config = dict(
    model='image classifier',
    horizontal_flip=True,
    targets=['finding'],
    kernel_size=7,
    mixing='cutmix',
    residual_init='none',
    optimizer='muon',
    weight_decay=0.006,
)
Rows from block 2, named by matrix and row number. Each number is 128 + 24 x the weight over the matrix's rms, rounded and kept within 0 to 255. All counts start at 0.
# f: depthwise 7x7 conv (model.blocks.2.mixer.f.weight, 96x1x7x7, trained with AdamW), a 7x7 kernel
f.0 [112 118 108 147 113 119 121 120 135 144 169  97 138 123 119 114 179 153  89 119 131 122 110 179  67 166 145 130 132 114 123  95 190 153 141 144 118  83 147 161 134 102 123 134 119 133 139 114 140]
f.1 [115 141 112 179 125 116 110 154 114 168 126 154 133 141 145 148 121 175  75 123 153 113 121 108 130  37  93 130 115 129 132 107  68 134 133 159 121 120 162 131 125 123 143 112 129 145 107 127 101]
f.2 [118 138 141 159 129 132 116 131 136 182 136 135 129 110 123 152 197 148 145 116 144 102 161 179 185 123  98 120 104 130 157 139 122 132 110 138 151 141 136 132 141 107 136  99 107 132 106 117 145]
f.3 [127 124 145 153  99 126 112 149 134 140 103 134 139 145 117 127 142  81 211 125 118 113 135 149 124 189 108  98 130  98 138 191  97 123 122 118 132 114 169 101 105 145 126 120 137 129 152 118 120]
f.4 [139 155 163 131 127 107 139 128 127 122 148 112 121 131 132 125 114 202 143 102 107 139 106  81 187 153 121 137 106 118  79 101 121 101 123 133 128 138 140 122 135 105 141 125 173 167 131 131 139]
f.5 [145 122 120 115 163 149 147 122 109 118 129  99 161 148 103 102  73  68 101 127 132 118 130  97 126 126 104 109 150 133 159 136 138 105 140 135 135 163 154 117 119 135 135 112 122 137 142 144 112]
f.6 [135 116 139 113 147 144 147 113 140 110 150 118 156 109 153 129 100 138 170 151 137 126 126 120  60  95 149 146 140 147 117  51 160 133 126 132 127 136 129 114 122 151 111 142 116 129 104 148 111]
f.7 [111 147 117 115 131 118 118 139 131 101  86 122 123 165 144 138  70  81 145 128 127 154 150  99 132 192 139 144 146 138  81 118 165 106 123 116 144 118  95 159 109 139 123 157 100 140 115 117 114]
f.8 [ 97 149 167 113 130 122 135 147 161 114  84  88 103 149 124 117 117 120 143 158 115 158 114  80  86 137 151 141 154 107  98  67  96 149 125 115 133 102 109 153 124 115 130 107 141 110 151 138 127]
f.9 [133 127 108 164 110 155 104 132 142 117  96 125 149 147 110 140 152 174 140  99 125 134 167 108 118  85  86 105 158 111 103  90  85 102 144 117 139 114  90 103 131 112 144 132 132 137 159 109 118]
f.10 [142 118 111 160 103 143 121 127 153 121 171  87 114 128 149 148 149  81 132 159 126 138 167  87  63 213 147 141 132 116 122  87 167 145 115 105 123 147 110 131 142 126 122 120 144 126 136 112 148]
f.11 [129 130  97 151 152 103 132 130 142  92 117 176 143 128 122 151 135  62 143 135 131 126 147 186  82  82 149 121 158 130 120 141  81 120 134 128 159 136 116 141 126 115 152 129 137 124 116 129 144]
f.12 [127 134 123 141 114 131 141 113 125 104  93 159 144 111 124 131 127  59 193 150 143 126 130 131  53 208 154 132 134 110  97 106 184 134 116 120 141 137 117 165 122 143 104 115 112 117 116 131 115]
f.13 [133 116 133 105 149 138 148 106 145 171  99 105 125 119 106 144 179 122 151 146 124 115 105 127  68 134 132 128 119 160 134 118 187 140 135 144 144 107 173 175 140 107 118 132  90 112 123 114 147]
f.14 [132 134 154 123 109 125 132  95 143 134 142 123 107 140 120 140 157 110 111 113 131 123 164 142 102  72 117 117 132 160 179 137  83 120 139 148 152 172 141 110 116 105 143 143 131 122 109 133 117]
f.15 [107 137 164 110 131 159 135 131 159 101  62 120 141 142 115 162  88  42 133 111 130 127 145 103 125 171 162 121 114 138 137 159 112 142 148 125 147  90 110 138 137 111 148 119 114 134 109 116 122]
f.16 [134 141 125 130 138  92 135 119 123 108 150 152 102 115 108 134  88 157 153 122 129 103 111  91 142 205 137 106 111 117 115 186 210 151 114 152 136 100 154 181 143 113 125 154 115 129 154 121 118]
f.17 [142 122 111 157 125 113 147 133 119 133 131 157 153 130 111 124 128 112 170 114 129 147 167 136 194 137 156 114 132 125 120 166 137 130 136 107 103  77 142 102 115 152 155 128 111 108 154 152 105]
f.18 [118 138 103 156 132 140 133 119 142 158 137 103 157 150 148 124 177  95 178 145 114 110 104  93 171 148 124 124 106 151 171 168  94 129 118 106 130 168 160 126 118 104 115 121 163 105 110 142 102]
f.19 [ 97 145 133  93 130 121 143 104 113 145 166  88 109 141 113 105 136 190 105 123 129 138  77 140 144 192 154 112 107  82  76 156 189 161 117 121 115  95 107 133 110 162 145 142 138 107 110 152 119]
f.20 [121 148 160 112 152 105 115 126 168 140  87 103 136 123 144 130  89 142 161 140 127 134 138  88 119 158  81 106  86 142  99 178 146 105 104 101 109 131 136 106 126 130 129 149 100  97 103 144 138]
f.21 [123 148 164 150 117 144 119 159 122  89 101 108 157 121 148 123  85  64 115 121 132 138 116 104 123 164 125 103 107 156 144 124 118 133 145 145 113 110 154 159 151 109 128 127 111 115 119 127 142]
f.22 [117 138 151 114 134 157 133 131 156 160 109 137 129 127 143 146  94  83 132 100 136 104 160 131 119 103 112 103 154 148 116 173 159 105 142 146 111 155 168 139 130 148 119 104 148 168 129 129 136]
f.23 [130 111 157  73 117 139 140 129 146 164  63 115 138 124 132 140 107  53 101 146 136 135 121  96  84 119 142 126 114 111 151 138 172 100 101 130 131 105  90 122 119 140 124 125 123 121 144 139 141]
f.24 [115 143 117 109 129 108 114  97 133 135 111 130 127 125 134 118 163 179 172  96  97 127 151 146  85  87 114 113 121 141  94 147  77 118 123 114 124 106 130  91 138 106 152 139 106 114 124 121 134]
f.25 [133 126 166 108 109 121 137 113 112 167 111 136 126 108 123 140  66 152 169 142 141 152 151  47 169 104 139 126 145 106  87 136 128 128 127 146 136 113 132 123 108 108 126 126 159 104 137 148 134]
f.26 [147 130 128 160 102 106 131 112 113 142 185 136 115 115 131 131 164 193 112 106 149 112 133 192 166 119  95 124 115 110 153 192 104 110 119 140 124 145 142  93 120 121 121 104 102 143 123 130 114]
f.27 [116 103 115  72 160 132 155 112  95 101  73 129 155 127 129 122  95 101 140 164 113 128 166 146 125 125 157 149 127 161 155 141 117 123 144 127 115 156 108 136 122 127 106 136 119 129  94 137 144]
f.28 [141 158 123 144 130 169 140 157 167 112 133 116 110 138 117 115 121 102  86 108 145 109 119  88  82  77 113 129 140 150 115 116 142 114 131 130 131 147 163 157 142 143 131 117 149 111 112 137 127]
f.29 [124 105 109 138 139 134 126 134 119 124 169 128 124 128 130 114  98 164 160 122 112 153 120  86 179 155 134 140 123 124 137 186 158 108 136 117 147 101 189 106 126 110 111 108 120 176 151 104 100]
f.30 [102 134 117 160 124 143 117 151 145 110 163 144 115 142 111 135 100 210 139 141 140 141  98 126 201 172 130 148 113 125 136 137 124 151 140 111 155  87 155  94 122 114 133 134 110 132 124 105 142]
f.31 [142 137 102 135 104 101 153 122 102 125 152  92 126 116 136  96  57 159 142 136 114 122 105  92 126 171 115 130 139 111  60 149 165 111 119 100 151  75 171 120 141 140 137 148  90 165 100 108 130]
f.32 [107 132 140  99 130 108 145 121 133 102  99 114 130 151 157 132  72  90 157 117 122 163 130  81  70  98 138 137 149 147 102 112  83 155 134 130 118 137 115 152 140 139 121 141 145 144 108 136 138]
f.33 [152 114 121  98 125 140 128 105 155 119 109 136 169 148 149 167 146  94 122 112 134 114 151 142 125 151 106 147 112 117  94 143 145 157 134 109 123  85 159 162 139 145 144 118 127 120 102 146 145]
f.34 [123 122 120 138 129 136 114 131 130 161  72 112 138 138 158 114 170  67 119 115 139 147 136  69 167 151 140 110 145 138  61 135 176 126 110 127 140  79 113 142 150 128 110 119 109 119 145 118 143]
f.35 [120 145 121 102 114 124 152 153 106  82 116 137 142 116 110 152  85  97  97 132 126 144 149 133 148 136 146 114 144 118 182 162 165 151 135 102 109 165 162 161  87 139 110 139  86 121 148 135 117]
f.36 [104 138 124 163 133 144 129 104 137 161 166 135 131 127 124 122 182 189 166 103 130 145 120 126 132 128 137 128 135 136  77  69 109 128 126 141 116 112  87 107 127 151 114 139 122 134 141 127 121]
f.37 [123 115 125 138 130 145 109 131 106 147 152 132  91 152 142 127 155 166  88 146 104 133 128 177 195  44 106 142 134 104 177 139 101  97 117 148 139 139 100 111 157 122  97 134 160 107 104 135 113]
f.38 [145 145  91 128 120  87 136 114 136  84 168 159 132 113 109 101 128 180 199 157 117 122  84  96 180 174 126 125 145 138  86 113 106 145 144 140 130  99 130 119 106 125 135 136 143 125 117 130 128]
f.39 [119 124  84 112 122 118 110 123 108 115  96 127 107 132 120 145  96 198 180 130 128 142 100 109 166 181 149 116 132 105 129 196 119 147 122 136 111 144 157  91 113 125 136 156 106 115 109 134 123]
f.40 [119 142 152 116 121 119 134 126 126 118 165 144 138 125 125  92  77 209 132 130 142 104  98  60 116 180 156 141 134 134  71  89 139 122 129 145 136 155 115 136 123 134 107 142 152 100 118 125 119]
f.41 [103 147 174 152  83 133 128 145  97 109  90 144 130 122 139  93 127 147 130 114 155 125 146 169 185 137 106 102 145 133 103 144 127 109 136 154 152 117 154 164 114 108 108 154 126 133 124 130 109]
f.42 [132 112 146 114 137 131 125 128 129 105 139 137 103 120 104 141 170 101 115  94  94 140 133 153 126  86 129 130 123 147 134 183 162 135 130 110 153 142 190 126 149 112 135 134 159 161  97 136 106]
f.43 [ 99 134 126 149 152 127 108 112 138 112 183 129 113 116 143 133 181 177 140 114 113 130 171 145 146 142  91 133 123 161 141 146 108  85 127 113 119 132 126 127 109 121 125 128 151  98 116 160 136]
f.44 [155 160  91  82 181 117 109 129 131  84 107 149 105 150 118 134 119 183 105 107 131 139 104 148  69  89  99 140 142 107 138  79  94 121 151 142 162 140 154 162 154 130 141 100 109 142 147 154 109]
f.45 [119 133 155 172 166  98 133 147 106 128 165 166 104 113 142 150 125 149 159 157 121 143 130 109 148 160 141 138 111 105 108 139 162 128 139 106 115 128 136 153 137 145 110 147 144 119 148 132 101]
f.46 [132 150 105  98  95 151 107 119 148  99 138 139 126 143 127 100 170 141 139 123 132 113  98 171 195 189 105 125 152 129 164 209 138 129 118 132 112 120 140 108 103 141 134 118 108 134 100 116 126]
f.47 [136 136 152  85 118 121 106 106 121 150 156 152 101 142 113 135 107 191 115 135 113 127 166 179 139  67 144 102 139 160 188  86  88 157 102 125 140 121 136 150 120 126 131 142 145 122 137 106 150]
f.48 [140 144  93  96  94 148 122 126 121 143 132  85  98 156 136 128 161 170 130 145 137 108 119 147 175 172 132 112 138 126 158 160  87 106 124 145 149  98 110  88 122 154 129 152  97 116 139 144 110]
f.49 [140 134 127 122 175 122 126 122 118 149 124 181  99 120 118 126 110  86 197 128 144 143 141 101  65 187 120 134 136 133 121  70 188 150 146 120 120 162  69 154 112 143 145 138 128 103 142 135 117]
f.50 [101 104 131 109  88  98 141 117 126 168 183 115 120 135 154 154 153 194 116 143 111 139 157 137 155 176 114 106 116 105 136 164 152 135 117 117 125 117 157 119 160 111 142 149 120 124 160 130 101]
f.51 [151 141 149  88 128 117 131 144 104 103  71 109 116 146 112 157 111  85 161 129 133 128 174 200 143 183 158 120 113 137 170 174 133 144 116 130 121 158 106 133 100 135 106 123 112 145 148 123 112]
f.52 [120 145  93 111 125 113 127 137 109 144 169 148 117 143 144 142 170 127 127 158 128 144 139  94  80 138 143 126 100  88  94  51  92 146 110 113 146 113 133 107 146 132 145 137 149 127 145 149 124]
f.53 [145 141 128 100 116 144 141 150 142  84 177  96 113 127 124 114  88 189  85 114 115 146 136 174  63 168 119 128 142 141 146 110 142 119 122 112 121 156 120 108 116 120 125 128 137 116 135 125 135]
f.54 [128 112 119 152 126 124 139 140 121 117 101 106 141 120 108 141  84  54 105 110 124 140 112  48 141 120 155 118 104 109 127 157 157 120 137 136 128 164 116 119 145 109 110 142 144 122 112 109 134]
f.55 [128 116 122 117 134 143 141 127 116 131 153 167 152 153 132  89  90 164 140 165 160 116 138  82  78 167 125 146 133 138 113 106  98 158 135 111 143 133 142 157 138 104 126 113 126 141 124 112 132]
f.56 [127 137 109 104 147 138 140 130 118  78 160 154 116 136 133 110  46 166 137 151 125 128 141  39 196 123 123 120 143 150  52 156 137 157 142 116 144  79 116 132 147 143 116 117 143 124 126 116 124]
f.57 [ 97 130 149 138 147  97 113 145 106 127 175 114 144 131  97 138 142 181 148 105 136  89 108 100 187 120 150 139 131 101 135 165 112 160 129 112  91 132  88  94 151 135 124 139 155 114 154 163 129]
f.58 [115 144  97 162 114 144 133 128 119  89 188  97 137 107 138 145 123 109 188  94 123 120 137 177  77 137 157 123 128 110 105 196  72 130 120 124 130 103 114 152 133 128 123 132 102 151 133 133 123]
f.59 [114 130 143 163 151 109  96 136 144 120 103 122 126 140 122 129 131  81 105 134 141 164 124 141 122  94 129 118 108 143 135 152  89  91 110 149 102 113  96  85  95 137 134 123  95 108 122 147 118]
f.60 [111 148 103 170 110 110 138 120 134 139 180 111 122 125 128 113 157  70 121 153 145 119 107 165  90 171 127 136 112 113 106 198 144 130 123 126  95 150 152 156 134 106 109 133 150 107 123 108 142]
f.61 [131 153  90  92 160 159 124 144 110  79 125 150 134 127 151 139  91 112  89 115 154 142 147 108 111 103 115 138 114 148 177 154 116 106 116 118 133 164 186 139 142 130 126 126 149 122 159 127 129]
f.62 [110 121 114 122 163 149 140 148  86 142 171 180 108 134  98  99 113 125 171 151 112 148 137 128 127 140 104 139 122 120 110 147  96 108 103 121 106  98 129 117 106 109 137 149 100 139 152 149 137]
f.63 [126 128 150 125 105 155 129 144 119 126 142  83 106 130 108 157 126 154  86 143 116 130 139 175 172  58 116 144 142 106 158 194  77  97 120 110 136 137 192 129 134 118 116 120 126 151 110 136 129]
f.64 [122 114 145 116 126 142 149 107 122 141  62 109 150 138 153 121 136  89  77 123 121 131 153 157 100 117 151 114 118 144 180 108 130 149 142 106 137 161  76  95 134 136 140 148 142  87 121 150 136]
f.65 [119 135 114 140 140 133 137 118 134  76 177 142 133 130 142 138  58 183 155 138 133 126 131  63 185 155 110 124 111 124  89 182 127 146 131 107 134 112 174 154 105 134 148 131  92 126 125 145 126]
f.66 [125 158 130 159 153 112 143 135 147  97 156 152 108 149 130 142 108  49  83 132 120 106  99  70 105 105 124 119 117 107 107  94  86 112 139 143 137 106  89 131 135 103 153 109 113 119 129 159 153]
f.67 [120 121  82 172 142 129 119 128 121  98 156 129 110 133 100 138 126 129 123 126 137 150 165  63 149 139 113 117 142 107  44 183 122 131 103 128 117 103 132 151 117 137 113 135 129 112 143 125 158]
f.68 [114 126 137 104 151 117 145 139 123 173 124  79 134 110 131 152 199 139  63 144 112 127 135 164 195  81 108 126 101 144 153 161 156 105  99 145 107  98 122 164 145 122 143 113  87 126 144 118 140]
f.69 [123 104 135 169 134 134 119 122 101 157 166 119 111 124 130 121 124 129  96 113 158 136 147  68 144 156 159 128 142 105 117 184 176 131 131 129 111 144 187 131 132 127 146 124 109 155 106 143 133]
f.70 [145 131  99 160 125 123 120 127 127 175 101 110 118 138 112 142 169  87 140 152 126 119 147  69 169 133  89 121 151 107 114 153 111 101 131 104 119 158 126 137 140 130 118 124 102 144 148 146 125]
f.71 [143 139 136 101 154 153 128 114 129 121 138  72 100  98 141 103 151 106 123 101 136 142 103 162 164 112 145  97 111 126  70  99 149 122 132 140 130  92  68 140 110 150 121 143 101  76 136 130 114]
f.72 [107 142 123 156  84 117 117 135 133 113 111 142 138 127 128 151 101 135 140 133 114 151 127 152 139 124 125 133 146 151 178 121  73 108 108 145 158 162 114  97 108 121 141 161 130 136 116 108 133]
f.73 [131 103 150 156 140 152 129 131 127 163 130 117 124 158 147 161 149  86  91 108  95 120 159  93  69  91 110 142 144 128 121 115 140 117 155 146 129 107 144 112 149 117 136 143 107 163 163 135 127]
f.74 [130 139 110 106 140 114 126 116 133 148 126 113 121 144 138 120 172 205 180 112 133 128 136 100 112 134 155 125 111 127  95  55  64 123 120 134 144 115 130 136 113 145 110 134 122 135 108 143 108]
f.75 [104 160 131 102 112 140 137 131 133  90  81 142 106 139 127 147 164 172 198 151 137 141 128 141 170 180 106 133 118 132  87  78 159 114 119 139 108 103 139 156 110 150 117 140 129 122 153 114 127]
f.76 [126 109 136  85  96 129 122 131 146 156 141 141 122 112 100 131 178 112 174 145 107 139 128 157  74 121 123 128 131 148 166  66 144 124 144 126 140 109  92 103 159 118 137 118 130  91 131 125 120]
f.77 [123 132  81 170 131 110 125 135 137 111 143 141 155 128 107 124 110 176 129 108 126 148 157 103 153 100 116 133 123 130  68 175 108 130 148 111 133 119 115 117 155 148 149 112  85 177 160 117 111]
f.78 [104 137 109 155 111 128 128 139 100 121 109 140 159 108 111  93 100 162 112 166 149 142 130 105 133 134 160 144 101 118 114 101 120 169 177 118 120  92  94 130 169 151 152 153  99 105 106 147 149]
f.79 [127 119 158 158 126 149 117 131 160 165 103 100 142 132 123 132 100 110 114 114 130 120 128  73  77 143  99 107 132 134  82  62 113 129 123 140 145 127 102 112 121 145 154 115 116 117 144 156 114]
f.80 [136 121 133  84 114 134 125 143 105 149 134 133 141 114 121 134 145  78 120 147 139 140 108 108  49  92 114 129 131 153 159 167 177 134 134 119 135 153 172 157 119 135 111 136 115 157 120 128 108]
f.81 [141 146 101 110 157 122 124 127 167  93 119 141 124 155 122 136  91  90 105 160 115 104 115  66  57 124 114 117 152 139  80  89 109 142 107 126 152 113  95 115 125 164 128 152 140 126 152 137 123]
f.82 [132 112 165 140 121 119 122 129 141 193  67 151  94 109 136 132 175  83  84 105 140 165 143 145 124  77 118 119 142 159 140 122 137 108 111 120 133 136 139 137 135 111 139 122 105 114 140 116 157]
f.83 [116 132 117 100 135 146 144 119 104 154 137 188 137 125 128 134 100 191 181 124 110 138 153 122 169  89  99 119 139 141 135 115  67 100 150 145 119 109 117  87 165 120 135 104 145 114 173 148 128]
f.84 [121 138 128 111 145 134 125 120 113 137 181 100 135 125 122 124  85 190  98 119 136 105 120 113 172 114 128 112 132 134 158  54 166 162 131 135 144 121  71 182 135 121 121 136 138 117 122 129 139]
f.85 [113 149 159 126 103 136 113 112 129 124 109  64 100 111 101 124  83 172 141  94 121 129 140  95 187 158 167 151 126 122 122 171 155 137 111 120 111 137 170 101 119 136 126 124 153 138 136 135 137]
f.86 [139 108 141 131 157 137  94 116 132 136 177 142 141 126 106 153 121 118 158 160 129 117 121  57  48 136 119 130 135  98  76 111 126 149 153 128 123 152 127 110 131 123 122 131 146 125 121 145 112]
f.87 [138 155 114 125 114 124 138 147 132  97 144 147  97 151 116  96 142 132 154 131 130 113 140 110  73  97  87 109 136 134 174 155 115 103 113 140 109 135 119 163  98 111 118 109 123 120 122 101 143]
f.88 [145 118 118 145 124 142 135 134 117 106 112  94 125 139 130 153 153 143 141 125 147 106 128 140 168 123 128 116 151 111  86  56  85 105 152 116 137 123 145 111 122 132 117 125 163 160 151 143 117]
f.89 [122 123 119 100 157 126 129 132 113 104 121 182 113 111 111 127  68 191 152 113 125 103 107  78 207 151 117 114 120  94 155 164 149 130 127 117 115 147 143 133 117 130 137 120 125 136 126 129 119]
f.90 [114 121 165 103 150 132 135 134 151  85 100 137 149 119 111 157  58 123 111  90 118 131 112 108 171 159 149 106 128 123  85  76 112 122 148 124 156 117 103 113 121 115 126 150 143 133 143 144 129]
f.91 [126 139 116 128 157 110 133 132 145 126 127  99 144 137 125 123 106  77 123 156 140 112 145  68  88  84 154 144 132 123  71 147 163 152 135 134 117 117 177 155 118 122 133 132 145 142 139 116 110]
f.92 [136 150 103 144 161 115 154 159 149 127  98 119  95 114 145 142 100  94 114 104 100  98 149 114 132 152 112 116 113 133 161 158 100 110 143 103 133 144 163 142 128 124 126 125 129 154 152 130 129]
f.93 [126 123 108 142 129 123 120 150 154  77 118 140  99 112 143 145  91 130 173 126 124 105 142  99  71 187 134 111 147 102 163  99 157 130 141 134 139 141 123 123 139 142 142 114 113 107 133 104 115]
f.94 [118 106 112 171 163 124 123 145 141 110 131 108 146 122 124 140 119 135  70 104 105 121 107 140 196 155  93 149 115 140 124 150 127 173 151 116 137  78 141  91 160 110 118 128  92 115 123 130 142]
f.95 [130 129 136 115 157 121 136 140 156 116 156 138 109 128 130 155 172 141 113 137 119 129 156 181  70 127 110 124 113 142 146  50 122 145 150 139 112 118  79 121 136 141 136 102 108  95 131 122 136]