A small image classifier, trained from scratch.
Model: 7.46M parameters, 40-pixel images, depths [3, 3, 3].
Training: 10300 steps, batches of 512, held-out accuracy 95%.
Rows from block 2 of a small image classifier, named by matrix and row number. Rows with one number belong to one neuron. Each number is 128 + 24 x the weight over its row's rms, rounded and kept within 0 to 255. All counts start at 0. Numbers have three digits each. After the name is the row's rms in percent of the matrix's.
After each neuron's rows are labels from the 100 images, of 14848, where the neuron reaches its highest value: "top examples" is what is common among them. Only what is clearly more common there than usual is listed. The data: retinal OCT scans (Kermany 2017).
# fc1: MLP up (model.blocks.2.mlp.fc1.weight, 576x96), inputs 0-95
# fc2: MLP down (model.blocks.2.mlp.fc2.weight, 96x576, transposed), outputs 0-95

fc1.336 160:175117160154093154147140100134074114083135106118129108107092147101111096133121123154150132112128134125137117089105065133134120114108166138127132131163140130138114156148136138151143129113101128173119138113174106135133100150137119121112145130142082172164111136112133119204148132100084109124
fc2.336 163:105143077162126132118093107101168169101177111131155111116126179068122061125139151121112064115147101147147150151132133094120140152097147129153128100115132095142138130116151118155120116108115163139142158110111104148146152119136161133134155097137138128122134160128104149160128131102118106151
top examples: finding: drusen

fc1.436 141:147139175126105092146077134116118135129127112062142115114100149162118129118163128125172140160148134144124112143126102163128143109151128139146162145092112094113096114140093101141121171110142150097117105112106136116145128104148144117122152106100146180181171126126117118133094115138065147122
fc2.436 127:116080149110121137137136116151118138109063095141094132135122178111156152166106139127093138110163151086172170130154157144147140136138144129125123098111111075124142124116163154105154087124132084103138132140124176135126116100134125113129155161124125137120101129094123167162105155109089133145
top examples: finding: drusen

fc1.419 144:110123125101090132112115152113092161092164169120144135157158121129135111135107129114141156130101156157158114142086145129067159127115111147136103143084104091098122132133090095122130134140168087148074148162122138138152113115146147155110136151127120108135160140126118139109158117143135118203
fc2.419 153:124125101141109149118147162114125142081142149086178142131128105107133140125110136139145137146137117107121070126172095093133128148094120129116178154133162117171116143106092138136107151143144156124133120084170126138125113109117114128135130175071123153154150077111093095121161155120128166111
top examples: finding: diabetic macular edema

fc1.250 025:109095198105146117128071130142114151144110125151121148107139133109118199100122196172125123132115129121147128141092117109147153137119118099147130141141096169141153114122138127130129138112147117128087110149166138119126144129108163115087091151108161078105134120080126111141105142109128109142
fc2.250 028:127146148145159129062112111171139136154147119110144141156151119082139145129118137112103148086099160101134148137147128112152137170094120136134142097133105101142150138111122123140130090141152097117110139158102147126090175097153149185098114145135087117127094122055124112134134135131147093114
top examples: finding: choroidal neovascularization

fc1.301 154:141122122148165119168119182111116127108150185151103090101112102127124091139113146079160125156136160073100148148133133136190117131170116125158094114166164113097154132157075130134111126109116097116147152154114138113116107097156145135104140129126131135129125119106128140159111151142112102129
fc2.301 130:084101155092101139123144185132099134161113107096141160161125146098149169105124130160129146164160115128118078124158111134136141106092123108143125107128120141133121113122160113166161160126141101118124133118179131135152129155147131137144078109089107159111108124138134152055135119112141092130
top examples: finding: normal

fc1.397 167:166114152055136133088129128098191117073117126128135117154122135102155133106062141116139129110134138127175114121107131148082139189136145129132170135130112119117180140135120130167124117102111130125085134123131074143125125147092102135114153112137128145137130136113111134164144138146143108144
fc2.397 135:121132139160117122140136136137134159140135104140149171131108106152131117154172107093137130131067111124140072134140122087150135090179106117107091128120162135136091106124149095120097150124077143110132167121105144147190122138097108138095136112127141149114158109093145120106153152142153173115
top examples: finding: drusen

fc1.243 010:133151105102182085108089176127132088139169141116136131139112138125137150135140159099114151135098133088128158161122156161134123105094123145138134109171113141083126074064127123136114112155121120163104134149132145137117113140070084129151114131113131112135130172112145130107108159139123106154
fc2.243 009:123108135135122125106093137148133110142124100078143148128083136122123109082110140142156143107162127175148131121166066108082114129101146159104138095130141116182118065141134113120113103132121159135095132144146192106129144137157117147131178150123117109134115147159131105131118136130166110107
top examples: finding: diabetic macular edema

fc1.112 009:106167135127132113126120152123172044144115127130116111139084130122134159165110119111119143101113122132089124119142135127166097142104091124104160157103123158126121139127147147056100089095139161126141142153157126132085115141131125122142092137125152114118126157142120169122090159161093154137
fc2.112 010:170158105140128143132126153119132157117150106139138142101145125146107140131137149090088110153101146138123108139088143097103081100164132123085131114115145129167143132120116140128138096149089117137074121138107159146149119110099113143170163194085135122142125114111129083159101128135084155091
top examples: finding: choroidal neovascularization

fc1.238 149:151145150106072094116118137135103156100141074119171144119132124070117159076131116187106157133106151164144155115127171149130105093110164135158161096138143140122111073122136134101148134121153126145109129124109122106138143153111122128129116149103090160135117165130107132154119141097126144106
fc2.238 151:105120121102149145109104129168111118144167146118100169129083114106114123113097149127164119156127060150119104136152119157149111117107142161168164092158168124151115104104134080143112148099106134130139108126108138131139139140117105126127125101156096147111167182128137109067151129160133110146
top examples: finding: diabetic macular edema

fc1.252 173:125138146165152127119157114110061126131132106136157132156115131133116122136140090136118130096141156118133119103127098115112136097106141143146087139114131120102103130127090127241103105108114108116153169127138150142155117121135128122098147125105118154117183120114153118194119148117112128108
fc2.252 154:098160145153123147157089124079154137098151097100156131139102134107114127140127142120102107150106093138120149135127158107098117107160121125105140097094127125169149093144107144141134156110156188128134162158125134118097143171104102104161168102150125113128133156117070147126090174109119136112
top examples: finding: drusen

fc1.433 007:140090104114129094137144142139116139108122132181119148111093150113127142149114127116121160136141168154102146123165087092078152162133157168089140111175135133157120124109133132152124141163123148116128091128170114110072133110079115089154135134101141155124147146144097135119180123163141127125
fc2.433 007:130134151083095164140173137161089120106134118106088129093157082140165109130124119110083131149149142102172130143147147104147143132097097123146142168123124069124129120159146106128116074156158130141125130135130110127142099129164142127172159129097066140131113130138117137135143141146087124141
top examples: finding: normal

fc1.146 145:113117146128090153109106125143137137110112136101147111152146124145095123089126125131123110130156133096159141107156073163137145110130106141147056098147107137109131142127141099135155139113134152147134221143143151099135141153107135111171124110092088131130136091124091118152148102143157155155
fc2.146 162:123131118146116151126124161158156122144136133069101069150130092093143104123142098127134128107134094132144148114123109188090157141154112075108133139154131095153141145139109146127137150075150144142095137134139169082172145143132120142176145099141107091144135134123104104128145149106123124160
top examples: finding: normal

fc1.58 026:168087149150155150116115145138135135122152127108143125138179107145124138134117135126127110127155153148138136142122100134148134125141115031135149148098117154133098104102150133148129177139132154127085079145139099109076126119119130165139185126118126091113106145144137104082104154109094131135
fc2.58 024:165121136110123074127116154130150151101143148155094141149085152138127143132124126101110113102142135137133096124140132082115138192130153130111131077094106143129145138161119139113127132117131091138151146152145091175096084103132116186130133106118121093140125089109155130105112145179149118172
top examples: finding: choroidal neovascularization

fc1.569 005:147120135110160104101150105112164090093152133157132139122094148131091146140114128131122151145117115148145137165093116086113149095170124106132190188111121108199126155090113134133130075136118143146100132149192149122148160125115115127112092119150152114107122124131139136147137115139116132127
fc2.569 006:120156112127143123097160141125149157125149164106104154126137090131098114138093142122142120116138129134126124157107145075123096131131124132139143088119178075144108114150175124104121071144122172165136172133142166116123189136153110140139149112131102144135097146098119127101102174109135163150
top examples: finding: diabetic macular edema

fc1.162 158:145089120132111137136123148164108128088100129105082112128137138140079108093123122115156142122148132175105140112129132140143150134092126113151091133125125126093102168163123109110122109133140118088115141133127125149129140100154115153128153122112136117188091171151166161203153092128091145162
fc2.162 141:092121093125150147129074090126162159166145084121106092126150082100132085105110137144177138136136084096118138140129122114166142101133146126125132103145143116118117143140127128113140152091133113164106161138132165113192140103125131153146153136123095151112149130120153081142113163107121120167
top examples: finding: diabetic macular edema

fc1.71 137:136154127107180150160143162150141132113151144134134204124094136120120130088128116132135140162130129164106149124108116136117112159149116130174137137115131136038117126177113085118125124096125117164124123104109113115147115129115126129121144164144108084064121128110119089132115099140117133140
fc2.71 152:124125118130106059112136119139131115136107153094166116128169134160116101128125116161133107106109158136145142147102119128100128129112125132140117151169128111162105147159107160077147167159120101111162121066096155140124136104093142158111160082141141141144098105146175175117119107128101132131
top examples: finding: normal

fc1.300 147:122114145134119118144143131136120133114131155136136141149099137130143078094131119162109133153127153128155132087106136134121151139112103163102109141137127102098109175165110144139131140176145121157103111119113121103094163136094119131119132060176136085069131187142100096138112180145153120121
fc2.300 144:127171098129124146131183193105076129161127114151131105162111126161147130114125083123117156140100181151097113078135113137112147135128088117114139123136116102142162133146087102104165156148126067106150104128175144147137112122113137138105144116147158091141135146111140131110116133118131122140
top examples: finding: normal

fc1.84 175:100142136147148166095117151123125096127073130134125144121131126079105153131198148139155147130146091135090128120164110157135131122152145135131090115129123140117136169121167134036114154119130098109143123139142145140157157127149116117099151126100157097096130106107122137125124138134097136078
fc2.84 141:101128118154106122128070129087133120115125119143131166123104105122129148134118152128091133120115090134173151132086129132136129139153149117102103129100117144135130107152086140126140198144117176134154129113113161110146177100127101129120102119091201146143152147146083142145115149100112162104
top examples: finding: drusen

fc1.281 011:141121120165170111116111171113095068099105121154131136070160122132125160115158122140143114157146106138110134123125123156142146144137096105151140133126127166134091128108125130066122160128128117097162123200176146079132122121123122146114144113132126102101163143122133159117096087118131136104
fc2.281 011:126151119117103122071114102130138145118135095151130122146107144117119143160137184101083163146071086112154137156109152096081099147143131117120154112106155109142083120109147102134154130121133169155117131130135161160148160118129154156147128135111121142098154123099133131188105158153164137128
top examples: finding: drusen

fc1.69 165:130193115136159157125112151104132160123111132137141127160121114084163117089100118114145138134155156126090121124122110093125174111127137161130115152129131157137126110115130161122136134090111135110119106115135130142072174127142158139115131102044101121155142119105159187127140106162121102135
fc2.69 161:167110105103145091161145161132134095122087107156106105124104099141109136089121135125182135119129132161131123107109135113140113143099126126158126127113138100121173171139158108074138139128108120157150112097160125103139112102108163122178110174121180140117115116109167108161094112116148159140
top examples: finding: normal

fc1.513 144:145144115115150110133115155141125137111132168120177136121073125102093119109138134129078162118112096144076153152128129102122144173122122095173148169125081096128137150143120128142170123107100146135135149114183144132130164150123107106107146156117085128066143151111149112128126112113127109151
fc2.513 152:119116112109098135096135153124130129089145144118148089167143145155077108093099134134142120116093172160149144100127113150128080157115105148143168170148140150139110097108112104124171124136126104130142123099120181159109140113150114155106138117134136207109127092118126152106113097138134154115
top examples: finding: normal